From a checkpoint of a small class-conditioned image diffusion model: 22.7 epochs.
Rows from block 4, named by matrix and row number. Rows with one number belong to one channel. Each number is 500 + 50 x the weight over its row's rms, rounded and kept within 0 to 999. All counts start at 0. Numbers have three digits each. After the name is the row's rms in percent of the matrix's.
# convs0: first 3x3 conv (model.mid.1.convs.0.weight, 192x192x3x3), inputs 16-31, a 3x3 kernel for each
# convs1: second 3x3 conv (model.mid.1.convs.1.weight, 192x192x3x3, transposed), outputs 16-31, a 3x3 kernel for each
convs0.80 076:540495498538514504493503506627614624567585613607598643619609597579605566578608609510513600493577585512561544547491525546536543540517535474447447465414439468431461541495502507489483475476489447463504473531485498526491400425400433476452452462472520535539530517533531564561496470479508481452512496487424423471450443464483423446386445496424448478462427452489502500487497531465477456592619574562578595592594619504519450516548479471491464
convs0.81 060:435397488455439474505498547593536556567526463558570488582612591608569584568510504508426449457336440401382426542532561458468565520434502522532499505483485503513508502452482498513496477483506497499496498561514474529471542505455538515458428443442531533512541520506514497546554535564535531512543541488482465483465478489464489522465432454421444408456471432469518513561537524512441533557560573558587579521569617510565519593590518507489467
convs0.82 064:508519502524509514517519540630629603555577587595598587583643585613566540550544510480497554476526519471505455553561544558530557535501572492433461447452464490480437499488489509482506483481485471482457506560511473512515472465445439456484444441434525553535528533544533501537517499485501461500486505499448441479486462475484481466420462458397416459372401410501521558535551551497456460542588560555603567535601578536552483567537500546518471
convs0.83 081:521470486498478491503483499614615614547608593558620649602644616621627568640629576484486547498541563514550531554524561523543549550539572486488483459438446458418423510494505468474504486455480408424434456463459466515460455454465476464453483502460547521535521516544534522532507443458492454446487471500423452473447447497470444438382401477417428468436418425434480540482494554495486500556595571562576579527560580526467473515488479490477458
convs0.84 062:468484543536504568481503522676661628578533595578595610540625578605602542606598539507465530511437520440390481544493505526488473480475474476429474477462458468459461497494506526521502531507487507543490490550553534575563485477475479490453423461412526569547545534520522535556517514521504499491499529525446406410471444472467435459422364381392374387417350346444521514493531506513489503602630620597584569592611561539527545555567556541462492
convs0.85 146:439488418471482441427457460432478517476424414492563587515497602545570510506531521476505497489398413489518442527493554532468521541451545492526490490522525525515508537479454471444460448479471501548524520606625514541479484528570471420494556512554480547579488533539503562557504460443464500494502506456456430439463515482508504487545561523533569475571606493537564537479546494500463439563522558500433482485528497468525444422400476456526540
convs0.86 145:424426511483467543429570506506489538401546520465516439473535516477569558464553499458522434545545530571608611512542555476525519473468535515505523546514552538521538466534486514511562563555624540496543495484505475472468496626547634568502562503455445447439457467473466437509496517530560535567517552557487472549549499556546492541577578570640577429614529537543567516545622486533468535465542519478455486565510426518595487502541533513557580
convs0.87 054:490488538532498549504522556609604624589559557589573606543572553555560555545548524454467490499458462411382415553511505532509541509474521473458448473462479512495489515504528520496533550511543505506504497555553515540551510480460497478445429463404558556551530549498530525542484475465485477488522530509446415463492484480459490468422386393431408362393413404471519536484541481518478506606584527567585518573581548571548546568576563615546495
convs0.88 153:479546552508501486525528503434426417421433439437476460599575521643597516562505492393416466492433457494503488485522518503526513508526529534498510515483509460460475498488531485504523533483523404396420435429400433434385547558530613599535550534553490503519501508499499497514493486501496469455501480457454472484489483490495490499480466408549472404548485435494512523549551592566559568530585568520563571545554527498485500516512508513526527
convs0.89 128:456443436461490478438429449577569546541583560577628667625624575620598563576591528428516533472549522497540467608612597582609593536577653448443427433454440452459441476472469465490481446458474502484445477493469483504458527537525516538524527515494528515528530522523530540528435405394409430408417452461449451483472506491449459449401443520442454511462443461498531563510548562554536559591567554607562579572585586577516563531516533505496525
convs0.90 074:547517463496487483477523521577541537542544540596540595610584581533512523486437469518540546515529548496533500577585611539573587551536614477453479468451442442491491504468483511452459484469498401397435458487478449472465487515486476515501418452442536532551526495534545522559490446427494470468460434474496485500503512504537524503479536549448542557414459474505530568494535575487464486526554532529556556524546542557497478549492472526500478
convs0.91 173:379602461508474506460464466539588478581519471451425472476554574561486485506497472477519397380446517382503507576469487484471520504527430495475528521532472548523493497572488609470487554498515491578609498521440552487463486529414453416373512397481471482471503495477498498439482444540498550509545554515525529531566537561605560548492525457467465564459541518470539421453482567405378425562487489543453517524502541450575547489564519671497441
convs0.92 077:512478468490496473464475493643627605613580585617632649628662609569572554576571565489551586516556568495561512578532555551565573558569575460437457441453450456439451517495502470502489471472481431456437467533506474534490450417450469470473445466463526534499506512507516518518479434464499479466500486500452484496483468477478448448407473529426466512396391409465517533498501499451453490565598550553571566540565588528481487501488492515492470
convs0.93 076:439429496492467516509487499594616608571578570598599576515592606580622583550580532454474410447378417405348394506509523510493542466465468516485505536498506517513508474487488474478450479491477502535512515565572516555547511522469548522478452433401503518484499505503511490482487489506521520527524514529441463448467469486493475480441425370434354303464390373444507525497515523503462540559574608505565574560582590537537543582580566566515523
convs0.94 068:552524511533487525512481496638633601582579597588602576609627605595579530583575516463527576489530527503542510566495527545508541508506530450461484445435439440463457504498512476525509501483482462472480476534519475523523450456437443471437427471448559544567544534528544494561525467472483465454510511464488442457479481467508466444393393458416429437377407434510526521488530508468460485550611580567580579551604580522530498534521491494470448
convs0.95 073:499497482506494509494492489648606620575590612581598652586625626623622563564610557463491521467520540478514503555542565539574562541530564453427477455438456474443456488485531460493494504488485435476506485539526518558525475472450486505461481448439509524538533504519536526534502477479479456479475511528431451431456489484492445456357429437392419446439372384469503534481498518491490494556590582552595605551608575535515510542534537568501486
convs0.96 096:465451511479466465479452562535597580593569633528579589576598526560559526582504495584569534511426451569556479541484466529515548580535458476460469443443464455483504473415482475459459440476533475453474396488465489498458444533464487421466508546514542522549554568535549562527468500508525452486508495517414445452475367432482437490572537535458447489460492445441451477513568508475574509518542508511489466550587438479551521464489528438590536
convs0.97 128:524567456493522502558450529585529504484504421459507557500413499452489381542444469536435418516487491558397428516468538488409488626512557500569517503557552498476477528534448502489551504574543443480485490484478514484473514512435475550519464507580495514458463428457459448477495495521527486565540479485493526509510556546500547495557518520477583519501524438564493507457494496538442443543524539467455526446567535526564622582609665617647633
convs0.98 121:593455527441422523499513470538492529603488530602552540612515458637490476533507506508536457478398516582658537532562546436434427440506461521519493535531496555544475447524527496507468556535538426452339531489501546564466558528561485539453487440494535509500489439452497428486526455473450515537530583506569509546521593544549541539619564413546530521556548509425465471495496460572493535472523512487501524537564544521485490483469521421465513
convs0.99 098:499418541520487418483436490618583605613651560612457436576544499534534486511435464576527522482441438539539587551539575556550530587487473494409453465481451441467511474390449480492442459434494458408408428478450490479488368442434404436441466482523509508495533532502508494508482440487515496416511483502424440475466402405470434447533601535511417512482496450516434481485507490459519492480543632494520481583499480539509585478484456459477466
convs0.100 122:486567542525524517529534542465528523479507512510544521467575518473588552541500360542481485498518486437549515496555529517523444560445456501492519505542543549555505512478492486507503552504491578544528537508551561505505567475633546531644498547514507515495506517507489500524547558572533621548550545467476495519497549550520529528512463426488494505548580515570488432507564572515537580505531510439556499605563502510502480577611555502592594
convs0.101 060:502497522548491519521542519562563651639555646573591615581572531597573583596531526528559495491506476507499516586539559601561582589547548465458431464455457445476460497479485544463475501466490498457450471558472520589538483516506514499467528525507559519592554550533528539543460456421440431444467488483405444428420431446471471476474524463483494454409421377528452491494535510465477527554538496596505544568593551509494503493498480537545465
convs0.102 150:486531504457522482444388449577613520554553481513556491478558509456576517515539509443514479506572543456504540483559446534565511440545489463456436435462491436403482453457451469460468443402466500456477524411475529407542432429482426505499446426532522530530539535508546554526482465494436471445468437476441449450413495468444438469404422433506445492496477498488555451492599567467515463524516492530595481507502496518527558538576473499517490
convs0.103 125:399660513468540518382447555426560513468492497438414519505454481508459463507479515577550507395458487409443543468492622412516594580520494511512525522542514536534470516553519484565381461493422554450502420470496478441493563569508529581497565537609515476515467497537423452519459495547509438539501499471569516483572488493581563488398513456478518518440486495479474512531391537578453451443513531496511527481555533497545538494511548654513542
convs0.104 147:359461578347569457442593511485510487447494511436541539440453512510544505461432475442459385411474599514580493574536438446455514478537595552527586591509464508555569475461490524469624509446492374454496407507482355421410546576606625547474631499489482522513503508500510501497512562510492459535555519544539572606551506504534538513583575534476520490511494502537671451514558502449489561507547415523478453563514557498504498541542463572584559
convs0.105 115:512504512477509470453477442461551439481529452412477464600589557510549513480482517410464539463502493467473458563624548547655537529599590503461467460481477436498471505452495477516484471500478552491433496390474488505474459394558471490553445532577515494528506528536524547546484436459397451429382469453478446460466520458491490440510418446528507443465460461498630566490572580530524461563492480548540491479503509539466520499537539527527539
convs0.106 067:490508497478470494501486478559557596555559603576552563584538479571563522543532533531513519537508500532503517556512597519514552559528568457474447436423501427472454482475469515473468514491485455468436479535485481559498440430419472467463498527449552558529571514525547531526500479483465461468476451482441441471440450458477455470510531533467465468447446423506455503481496520515483482524525511562525509551557504473484492513473406546531463
convs0.107 096:449497511454427501499494504573565565590520537524454483548564514616516544565470525566533589421426425519494448595550528581570498595518463479449473488471541482492454486446484495515507510492505438460418435442486436535532435483406453474528495556505540507524525516562524495508469482484501437489492493492452440472481426424526510454552598534417459486455461402500422509538579440535527467513568520559442542543487481520514454509494589609553455
convs0.108 059:545542541544514555564520543558549567585564598559580569553525534588529546567539559494484512458498503487501497564564593560569569598574582443461436469493470455458447500498467510517518504477483487458453479493465537523493475478498480485498506517515561564567549527571559529558443491437460467443448420457456450438461468515480461451465468460415482441437456393476442484465472494484446475569516477592573525556606526536491500529506461538502497
convs0.109 093:518461472510467415483451494558559554575572514517521453554512463493481511522443499560536512485423478480539536526527531606449486605475505449396435474428398444466466470384427473443424446467458423511447483557429508480519419468455441447453477484507548522527529538513535535522479486476514532468440459442452450433469445438462492501497599504444523441468508526489429448525450449481509537555569530550533512555504489490483446489434463544535506
convs0.110 076:537591582557547551547497547517521518545524495503498486563486522573538544557543554455449490407419479464456480578559627597562586602559591469470474467484466502457475505489524518494518506508534457448442457443390488485426466476471453473508491502512533512528508524546533526546428449457429441436419399424457477492472471503488460473489488455452442449465450452506494499536562520483505530574546553587571556608591566552492478522536500529538542
convs0.111 100:438399469502460437496467454522510568537577525521501433490378462418457502498383490562519552521440477499500532524479497606511482608466466490442444469438452434490507458387366468436446445460442384432366442492493431493532454486458430446484441454522572534523554530521526486504439456476463496505448411452472448425463422429460464451523620519472526471476518526563515469533474419510576518540619564502520474496404441504520468536428476533572494
convs0.112 103:508496466454515482442456489529553550562588546529563541512568532520547488585523545522538481462531542506454467426471452511560529436541525485451414469497509447476519483439445466463440453427473568529535603520596527550605422426430378449509432483526505468478478510492541540570506494463463458456461444495452426434425490460485455474473476530497461512501519475435553489503564579473515534551523491561555502538529524456453498447484478519497558
convs0.113 078:560572548540520507519549553502495541521497580521554601542547541539515570553533587487514501494478483537464480638504588557582561525543561473484483474480428470495455554515602503478476534539505512529590513496480562565537497489532505508534548533532530525557506537583523570577431488475437446436437495506414426459466407424502463449407415419425461480450463409497466473504558543494503532531477451572586592607617587562579514554610561545567549
convs0.114 065:513500531433483538504451498507508551524506524508473477603543574548586549568506477521445545518413512550527472555521546614576521586530595464458465439481492434454440531446482521479488472487449453459454456468455476568529483506441493483479450462436533529516549526531509549508468489496496484496466483464404420465432418452474480463421482452405482427450520507541481551539499477499558529595582572519540491573541519436496434491541505516552436
convs0.115 069:511541508462471475498491498486509544495524530495487505489520480517520520505451450474519520455409464525450466543546552581556518585538491448448468452476451456455451461507456522484485468477472464457414407498471408475486488449438488492494488513488560559562576576536590552554472462486489483483474466469464455455468448462470460476528552489491516449476483461522462511524551543543532512526482529511518532518499511560543480582537491594591538
convs0.116 072:502509526541494488517498501556581581545545633523534563594621526565560520612542504532493537457415434525509499572513557567554566589534551466463475472489489428471493473499482556479457480508529452475461445483429444537503472534475523504465520547483530521559553525537587534547449478479482457457474503482429413445455405425462448465494546479478443451467474453544483482476563543468507577518513484534509524575600501509554543575547579529583500
convs0.117 070:553581566538517519525509534528543535518502530522497520531498512582545533534577577431426472405409427440434444567577602564573585559586598444478477470471456477475452536536494547486506519506523480428426441459419499501472457464439452504491485538515544531540527539520535533538461460443416430409428409416476474468463463474454499479492485480488480449470458446509495463503532508492532501614560517604577571570575569556514444526505458537508506
convs0.118 118:480541556457554478423457425386469513492505542425459461415435408402419462389348418558556558553478530470510613479432457449421343364357337514474485535509502527522490491461491483498495461445504464420417434532522459471439491478481492489440469485478540563505561567520500509499480492472501507447486469442449483494445462484446442452576595590529519537558547570527543520553577488498580514498560536507559533515477536526553601520532558485545552
convs0.119 088:477441450533454445441490558531564544540619515436503461534546481480532483462419449539533604527531575458515562385489505508458431578449461494449492515540551519533531455485467549420490523418488430494408453578450487467514543522434495471495514551496534475539527442556499519518456447464457520484419477437520466474514450475527519547483595507526527490547558515399423393479462402516485494518547574576579546531512493495539623601466514589611560
convs0.120 085:576577582513514525483518536517528477497533521510456534496543507479545600512510586499532539503480604512526580543542547563531539574543543487469493515513469475489460552475562533495563533575530556493569570550518552599540515529556495534577511540565558514526531488551500538541499494500484477447498539537440448459451413425494432436404447424444489454463486528543511510595599527502576476562486546460563595550596579499504417543578462513508411
convs0.121 078:448511515486516490465440451552632620574572531568580581556598582591587584564555605474495540537553545550535509527604556539560564539567562436415418402466463426422454448452446460465433450440436538455427466495464505552466466424446463488486453482508538508532504500502550536516413449427429447442434431425426454462443526445422446441470423449469485465455453469455495526490532551482510508523546528567535546542539574555523538561507543600531533
convs0.122 089:490498518507468468473497535570573579594583544456507488526516456515453515526424459565517537474422465539559569571547518629478554596542508476406486464417465452496497457396455492398449471495483462479500471488447517508502377490398396419560488495545559482516527505549523510521438459460522461491451479421435463451483428437478508494586628497417522505533462477477467452485492441447573568515587513533431524553547477483554421474404483451542482
convs0.123 079:584590571572544539579549531539542535515506525540508542547472542535489509556553565467450467416427487464434434550590600533558606587564591466436448474463452479455463502511516502469465545517477471438419466478422472496479452451488492495546532541560537552559527539550498527573471478478470435456460431432469476487498466523489482485514505485504482443499511444499480458471506509521508521586544539592535512602596538546497460514552446492543528
convs0.124 108:481450547478418478537482518513549524534518553483497543540533543566454599527400514551460507443351387515500519560554473603519503563519475465403476453423482457452431467405497472462490450487466463453457428444453501514444389477476454414512465441536542507508516544544500530507496487509489459512477456497437459458478400440509464474597585509458487522487494466475442524529560452509558565521562530490448510543491471463517482410470498507593517
convs0.125 087:490441555523438495502471574550551584595572567541515590571559551601552575505458476590489522484415438571538528583513517547519505578503509502437498499443477444513486505441502494453489439529541467479472464503505502534470421520444461377476488555531566514531535553502534563544460458501507438498459474509459433492469366423437446474572564498458452480484471434420456482517562499452569505540583543504512492515553483431501457386482465446576475
convs0.126 138:524349547447416548411613491560476537461538504488518519564518503538465573532517576425523461512520514464568572520503603407500473463481516535559568547524548566527474476561546542553544551494588516444516555525474526523490491580508450601526539598516492483538476445457465441511555518496547557567570553577542541522532532512528495500506518519549474534598589507542526562521593479566435492503476520492479440472497499546482410508476470519517520
convs1.80 032:413459451488514511461523525535488512548496532491505513427419444458383434450425477489538496531576508564533457430458508471526577479550589422485467482526511464527502420456451486505493473495484517510534508503555519578525516568531554610547535615580520513531558578588588558563477481485502499508482517501422437438479474477446489475449469454466450409492483422448506492506499492501525537458444486503446491488463526496488511518562558540520546
convs1.81 031:451417390559511561483467530528449486515495552470544535553536555636611597535526556485507431459479458416427458528421545508484602568614588492500462581548555518509522492496473565531550486464505577529550511491536531576511449436404520417445453374489483444494474475538430440506476453434538489513464442482529465469580497521550507528521625585495531456531545479498484473450496559534594616569514510583521549538489552435491530489478514438437468
convs1.82 019:412472453478529514457521481480479470461436458488495488502513445498472418493488472544535524551569550490493476490537567492560583513567538463513483495542507483509474506536498532561520480512471543559581466488530502525486548550510578609565542564543505506507519522533501502504441480458462462462459457451506536504551559524532543502591537553571578550571571546514530530565585573552601543538520483508500470485495487570534492574583550531546542
convs1.83 040:419451435451465460450477457454482479465463483474478488471473473495463481485487472530520515524532516508512497466498511483503524495523521468502458474493481482498475462491445470475462455462435513535519479470485474480488529545541550557563526549559522539539545559565545554554470482460483484466480484457455471454457456457450454446518512508499510497501490486516538536529548533517541524508510504499491501493496496551589594573578569547561558
convs1.84 017:423473411529586535470527485514454449476403458495480473511538425546519393510558478502493491483552555388392433486548577506562578567625492456490472530555503488502488514527488584601526514523491538593610486505573559608497497494478557594512512567516483458519472472504483468468451458430465469464443463449524498455626574505591575523543489537555544537532545575477504481532592488530567541544527480547522462514508467512472459520568503446440468
convs1.85 180:499514581484510506576529486560493431565520509547504488596588567569550531547475499357363419367375465398442460564543476564544518581565535496514593463475485542483464495539575493494480554479461512473519586533526604543545452550562385415494498463492513616513523588531524511510487490540490497465521466456542542574519508489547487448474496537465455486439467462450406511416478520454439496506502450477495474509463461504581454434404441450440447
convs1.86 158:504498402477526526519565543491503398485472531551545509618499480562546556562571438478543555522527552497529575504460485571544483558581490433464408431507462489492468437451451459498472494529469499452513528524588601556537475603526510616556522589568554529483511544516515536532510495445483541477504534498459462469448460455474469471452535559478524477478441515476479541535541548505518533523552493544565530513523511485583529524612550528530519
convs1.87 019:389436386523559467422517436469420420436370429469496482523551463526520449531585532528541490536578528414415435467522543453521557518590514462504451564615508475559482482525470575599508455538463465483528389396463457501418482469437537537430488511466471448464463445470443444443448458432473481451449503450484488452594590516531598501552532543576601548545550537461471454536569531509523514540524473524504469499515490466452422497514471430402421
convs1.88 110:539556567483524563546528598578583532596582558568602539599604646574550559560552550384432468406463512446494556569486409558478437507512461418437443429443458434457508409419457425430482458486516565539529584584497580557518524527551516518586513513525595566519562529509513486479533517527525509525522507541446416412452430464442433450373389442362383462381385428439406417401411425379430434491506527471487519456436438443454458397420460435425458
convs1.89 116:499510552508491546541551595600577568577577581543542538536509499542465463514462467407499474436530526460535504488462444439412481444453516469478532461465521477505562495469513508471540506517575535457481507493508582555523490535514483540498465513510518523506514507500489497475519492530531485513536513519537492538555505558547524571464503535457494500471501495426466456434478478428480545514502537487442494443404455491515475466508496444462495
convs1.90 032:399464434448469472449476450455495515455480500471483488475485452488473442497469427562558530565565559518541527458481513488504552499531524454512486483516506477496467459512476481507499448451426474482516452457483468480490522560547548578573543574555523562568539552572532538547454475450468481468469466438451489479472486494464466451541536515527537535517532533531549576550581589552592562517522511501507512494485489542597573551587582530555545
convs1.91 163:481388324452561538458511448510475427508570547455513461577489564412512512512458380454504530448410467502442415542495430416512466403389480441449520540483512517556494413467554456461558558489506482561535566534529609544520501551571463564453505595623580498501493496521491486462480496480412493506562552541409451500456466440478496541440501481510508484485540469520526486481447484430483669501499447507533542433448465445503602511528507586571522
convs1.92 039:424446426451470459453495466475497507469480498478488510505489488497486483505492481537554518543540524505522502483503509501508537506524537451462448475490473485514477466472448471483461454482450519512522498504492505524509553546528570563557557577553540546546544549563538546551455462457470478465473499477449449449465465462461473458527527512523530506515504488542550544560569562549565543523507505508504499510498493541567559559570564543556548
convs1.93 023:436449472544535502432465415473431415437394392441398413570549478575523472520504478462495518436525541376456503487523514422449471484491402476429411544530486517511494523525542549539498479493485446458498319325387331314307390432489446475452430393439439476464411406436358379373485467471495487496501499487517466476580542519562545508475500529507535534484566571460491496558549482498528531551555518471488472489496481443419411492471436362411405
convs1.94 028:431475426453508467422481478518515506518510519501511527516497461510495445491473477517539514545563528490509478496521555509564562499552558463498453470543489464501507496517466508551503457480488534527545502515543504524509528537508560589544553578566515519522548559559529538543463457446478476449436446447497498477518522491479482506540521524521522518520520502524529539539563541548550567548511496530506495512500500506523525541566550543551552
convs1.95 022:445498461528595525442513492522466464450422471489473491512531430522438378522481463463527487497584546384410380413518571429519549491562471461514469503560485432470476517550480590594506478491473526545613434478564536583507513527452602646485530557474470495511480488541491449434479499476488493476453472461527511488618599508555570533529468518600595524538602530426459455507539471433511510534527471535469443490453455544496433560584516491463471
convs1.96 113:462554538530592471448438406487558538493540567550536554433480511476557476415430448500450408471386466513521535596559566582562603579582570468561551535594473463429396497555548534594464457436399520591562514548536514580563456447509490512468448447425486446485457479487468509528452521521505576459450445424504588573544595475503475412543515504487453497520507495506544537570489525550501540470475515491544501457477470513491553545525571499498487
convs1.97 139:529530540568442567505398538524544500557496533493479493560515567493425491497481577501530501501477488494537551524563484517538506491581525465436473492466487440424487445432485457445477469477488529522469534557532521556618573614514564596564564538500548608527575600539521536549482441473499468486532453478461461452459467454460476464489483422528465487422431498526564473526497497464517472525551582534566572499511524537574493540574577489511514
convs1.98 133:465443571480519559441453575551484500549538565471491547493520473452458473485484470518564564533539526523545554537491522574515522541464510402437495469482509467486453427518493445483539460450483512466525485469521496559516473532567483498471503519545559573584540520564538537529456475516488507516505488464395395431407444515435471503425444447476526468461462489527525466520526502491460474528565534551567564489484481510599565478556557501534533
convs1.99 114:477540507460524528384385516492504430488485460525438503447512484503521511429401407521497460472470490535579584547560501537578525578536558491566541483562574423415485519566526465545538417407458511546531468515545497511563448528627485539581464469517463485511450496495485498517492537505481521541426405481510546480457507501443409470549514505492510534532549506505561515569513501569603583502560486496542512472424444485525586498561553519497525
convs1.100 142:534419419436399514449498564595521461534465491452464504555518471516550587478530584449454475419458419495446449501510561532553625590649571521454446454436507464491508540454455471447539481524546547584589621566630582604633494452403473475453503497480475466444481492533461509498527408376437395473422443461547436457491446530466505535456486557499495488552531516503533573515522515569555560554533478522549550500555537494519465474483497472532461
convs1.101 039:440520516501575469487466487463517502457463559504505526506491444478513360365350412456407455473381523524519489563594576578676679508592620472530519507579476486442453494533513515603475487455479525624647466580611490607570521483495516506432487406417512468480487495512474455491462496497474506450487418482501590549539622485519498487511499539496505565507553507450465528500479520501536510475474460452547492383439519524493460549581542510518495
convs1.102 184:563575540558549583542564562496472464498451484500471503559544542512453512501518562431452499442462477551494480500518506485471511467448523541578552561547600552581561557588556558548585535577549520534535493459475531449435570613559543493542499515542502478447501415458470461486554560515575550565555584548574575542565544580542575575472504540469507508523511489432425525463447530590483539503513476495418515498489514480464514510433526516462473
convs1.103 134:506490476521474449430432553543476486521455482470510457450450503420471487482463428474525575488547516563495596603552434565574462540526514444420513460504526465509490439447563438504446563475482556558489600515527433547449608567578556575489568573675596544508551538558526550517450460426476458504454467498450417440444464423410465483445496560521517562504465488508563538532477513527604613543542523537544519501534517537535595547540518532571518
convs1.104 155:422501534290547502523422543547547491427551513428474536452476584560480503625456491493535459458566528382504620583482545555516500538562469459457437439502505439485473463440412471473519485478465494455492513520474613564592518483509451499544549553534526535519526563485502535500423495503452491508443458515478429439440444498434470447514475474391514515479483458570506524540485525427545524524551531486521515497457486496504531419551563596527514
convs1.105 121:553517552601547553506528477523481500494438483478455428602532516545496506495499431437451485473464485562526537524566450503442483474449479522474552586552576520563500580524570613567586532563501519529570553539500568457410532540523524526524447511450512462432507429406415460426542478520578522524503526450609559581637566581546559535497529571498553566552542595403474519458460546593534553575512520510453493470475428456492497479487500466527488
convs1.106 046:465492482491571513456511487460496505458464539473491555538493539516549496475467498485518501450460535517528540584614548621627620513545630495509507517613560500530481533533497521625560483534500506510562452479510446505486542504575463507533437437474471441480421455495443438499492482485508537509489479499533539505527588520518560492552578548493502551506569505460514554537547545553594537507472474464530553441511566434473527472531568457437482
convs1.107 109:522506494542486420479436385496570544521509560487538511513539468606564458451487434472454453409429476503507553546631567520570589476618581515503500544499454505462408543524506547522441498455407500585552475510578489552544502472458517517471479472463498485474460521535441466553515503488544495432499423392563546529561504442529474391477501528426434494513487477441528557459490529459596553489513495535540503427525483490496531532553567455524553
convs1.108 017:392502436504579421433445471404458513396409528471465528501541466519460346404385429432430453472457552523519475491601595505633674445547594472556503545621473476479458504557481560619470459458452483563609390481574455552561516513495504564418456432389463495512469507565475465486474509477513505433490448473487547482547581432499477455509474503487526540494562507398478556520533542483535570494513459479518490399445522486479483496570542465474473
convs1.109 115:489439464404424392402404427515570511519511521499475486513486475536586462492513458495472471502463528522527548579647593574549544548491500484443486432456428437441436517451474429446401422420412549562557521555523507532525516449507477522497469498472527501507518531519480495489498450470439454420433426435507460486412430390437433421530528542470474522509512513497582573559579575570566538525478479498533467478469444529524563540569574520531516
convs1.110 052:448506539461504565459528582580549565549474519528471479548521457550467424520455399489586614551660667638709674453437450404432477400465489399445468430474496421510533408452484427468514418495541476471542497462524510494498429541556481603587478608603546549551528539567526552556512501494520477481496500510400398432407391435395411466414447509427481536450518556452510550479546561514568569487479476482485506464487524412464510424514547427504525
convs1.111 120:466430463418441434399437462506580538518517563523488547543478481575572474503515440536551506536535550551553587562650611572547539567533508468423488444457455433471454509456484459456423413440422515516515466486490456458534561496540520560537499543521562552532558559528505527520479430450446443448431433454484436480420420417422445435502527550467467513514508479506611569557586549582568536541506497552528480501504450547566561587588553526515498
convs1.112 123:533573520545564559508501505486483503476458482491476503500478500455438467437439437427432474423426485523489518552534542508467520454432467543601564586611604562527504541599550568591576514492473486493487483416401440383430540535491476457484429404411462427429441374422403414423538553509565559522531509475584619560587605586563548530490544545498528548519524536432451547495451513564513566450460467435448482399419459514473517502452501444443428
convs1.113 067:439442418494589468422479440499509504531534551518522520504537456520575543425444491455451445468398407492435436491531573499583623545618564471460439483542442423451411496475489531589493453478419520581597498614622555641637461454427428438395431456427478496510465500545491493549457457449480536455427442420506480487549609483474510421492455522490459467517517471458503549482435455470481514524528488524535510471435496509456470472455492509472487
convs1.114 064:470468471481565446445502445507578550506487566513473487503536517590622509536564489484451433408369461482466529608661636624577579603575508473456497518576471497523450511487494518588465482512442510562572564603581547606603463397450445478444438502467516515488477466468458442451453461465498543450461475463532522531541605471518537448532527546450456544524516539452529567506480534559540530458474480502492480499487496534532540507470506497443443
convs1.115 047:475449501514552474444515490474551570488473585484518540587528513606570470505561514496475437486444476553515522567694637544602630502608578477437496528550473492535491539501525551580485479509488505563582479543568488566554532448495527513494479506509536506489478498494444495520480430476542520481486494498545520562557559496501517476487549569467466539537483485421535550479495525534578537531501514529522511460516539471499517522541541458503539
convs1.116 063:457511527522589474440485417492568547496527619515543570479495438499515424406420399452401447461404461545529493563604589549604650510598584465503522521593466462474390498524530533607461460474410488574576471590602516591569475428460504512414475500397476426462456488513456484513441484495499540469466441444532589574559632507491505431493524544468485537537544486433495531519489518526547478469474474480530523422472468503484502550572556497558495
convs1.117 035:453500488508533514450511541497508515482474484507492494518487452537476423495445449513563555562592600597658612448476470419495498442469485455484469501531498447507519447482459486514478427470492486479523463460517517514514503545565545639623520602595547573569554592612559574594516502499543516491497499514428434444456447445409426461477476511461469509455507507479538544506559575521565552497489465510513486461474519464535545475589579488544547
convs1.118 159:453437449414471454450484492519523485473516494517480489534491519571509508545526483665626604638629638623614648547557510522531520489529508460468480489487472450494499484475487525513492438490530447439431449498480510493509579564533568535504542511530603603572562541528535506506468455455484472473471489483440436439460473455422476493548555538563554539561556556604608574583586555580570547589580563562572563524538522520544565517526509502485524
convs1.119 092:440456501375413508469528473491513518503468543492474524520397452537558469513546508566568520582555528624590549570545530589550495594533520500505518447458476422506495522517540454485448450514461582577536543590521541589592520516554550525571533537499583519528581532544557537550465470468446457474460475510453445489394390428406429420514571571480505547526532478536580589562541547569573537587526536575519512523524500530546576603576574567530536
convs1.120 088:468450453451528459417511434509515485519524487506506471459483480470503572434470500514534475512527400481497457497471552505494585587580617475472461461521465442491426487475485478523493466493437583616628541630663569628637471509477459551491469572515478513518463497523503508549467473443456495463424474419482440458476494462481481411517477521534495448554530494522543580536503470514507529498488466519498528515468538507486519463524522528518570
convs1.121 059:504552545549530517566522455499511550566527550504510493541563565562456394480358397459439471464482519596565509529575489487519480457447470470545546532526533551536493511569564560544528575528470517503545461430436545531479532602555544545456481472455518522504543514525427420455482502517565494459567520454539587577575542523576540504518513526437521553537572564474537561509563587585603619516549547520502472473413467553571535562605552479494509
convs1.122 102:458500573435454452424397376523557516508534555503465528475505507523568467464472416522443435489425468513542575546591556550540579529518521462502576458477476468437393483509567462462449454417366520564585462535549509549519471439569487511488484527467494462487490499495464489514484500565466475471453416409470523569450458458458427371520500492475458511517530504498541540522526517538598574512494508531524494462474431496484546542552573498543520
convs1.123 058:467468443479542523439540574567540553566498543564506504515510486491504470471495484481515524540540543546565532479441494470483524491549549442441422458539497414525547443436418470531499437525549516513534509532542535558543453513534469580566448569611570561553577577574560560577498459435506514481471539528428387400423444449403473507423426476438439473460457477471482510495519539481485516510511515518547526484532532450489534476524559503519551
convs1.124 137:479513507503535441457419402498585576496553570551542517445501513521557484450493445489448396427404474486501577592614607594603559578586500479501519518530449494422406513517511529544435489421396540596586489589567504566564455414456475479454472455446476471496459514488471477511464498499483523438453415415521545546537545456527465413548522494473445489524497512485542538534500523517567537475490502508549471473492450542490556539522531503490494
convs1.125 096:467548553506570459447426382501535525481521535536495528433510531499580485426474467534456405481410467529499562563558567584578578581543575492576580534599493482447396506560567527589467463432387486581576490534569503576584456454539461498482434450457475452485453479458466470521469537546492577468462449410510570573524572462511471394568497482503461516534516518514523542576484523557509596471501496500563487446479472507469537525493543481432492
convs1.126 147:463440535475487533473522616560523499478512467535485481470459445544462497557533412538528517566597532537549563538533571558508463515560500413456457446455500393426547402424454467475512417419469509470499470480474571477549486568540468541501500583569570583546548550533525538549462455446449484514473449451382396459411438522375428517493504483449530518458495510490490578547529500500514507552541533562568545423470433470547565540547538465490547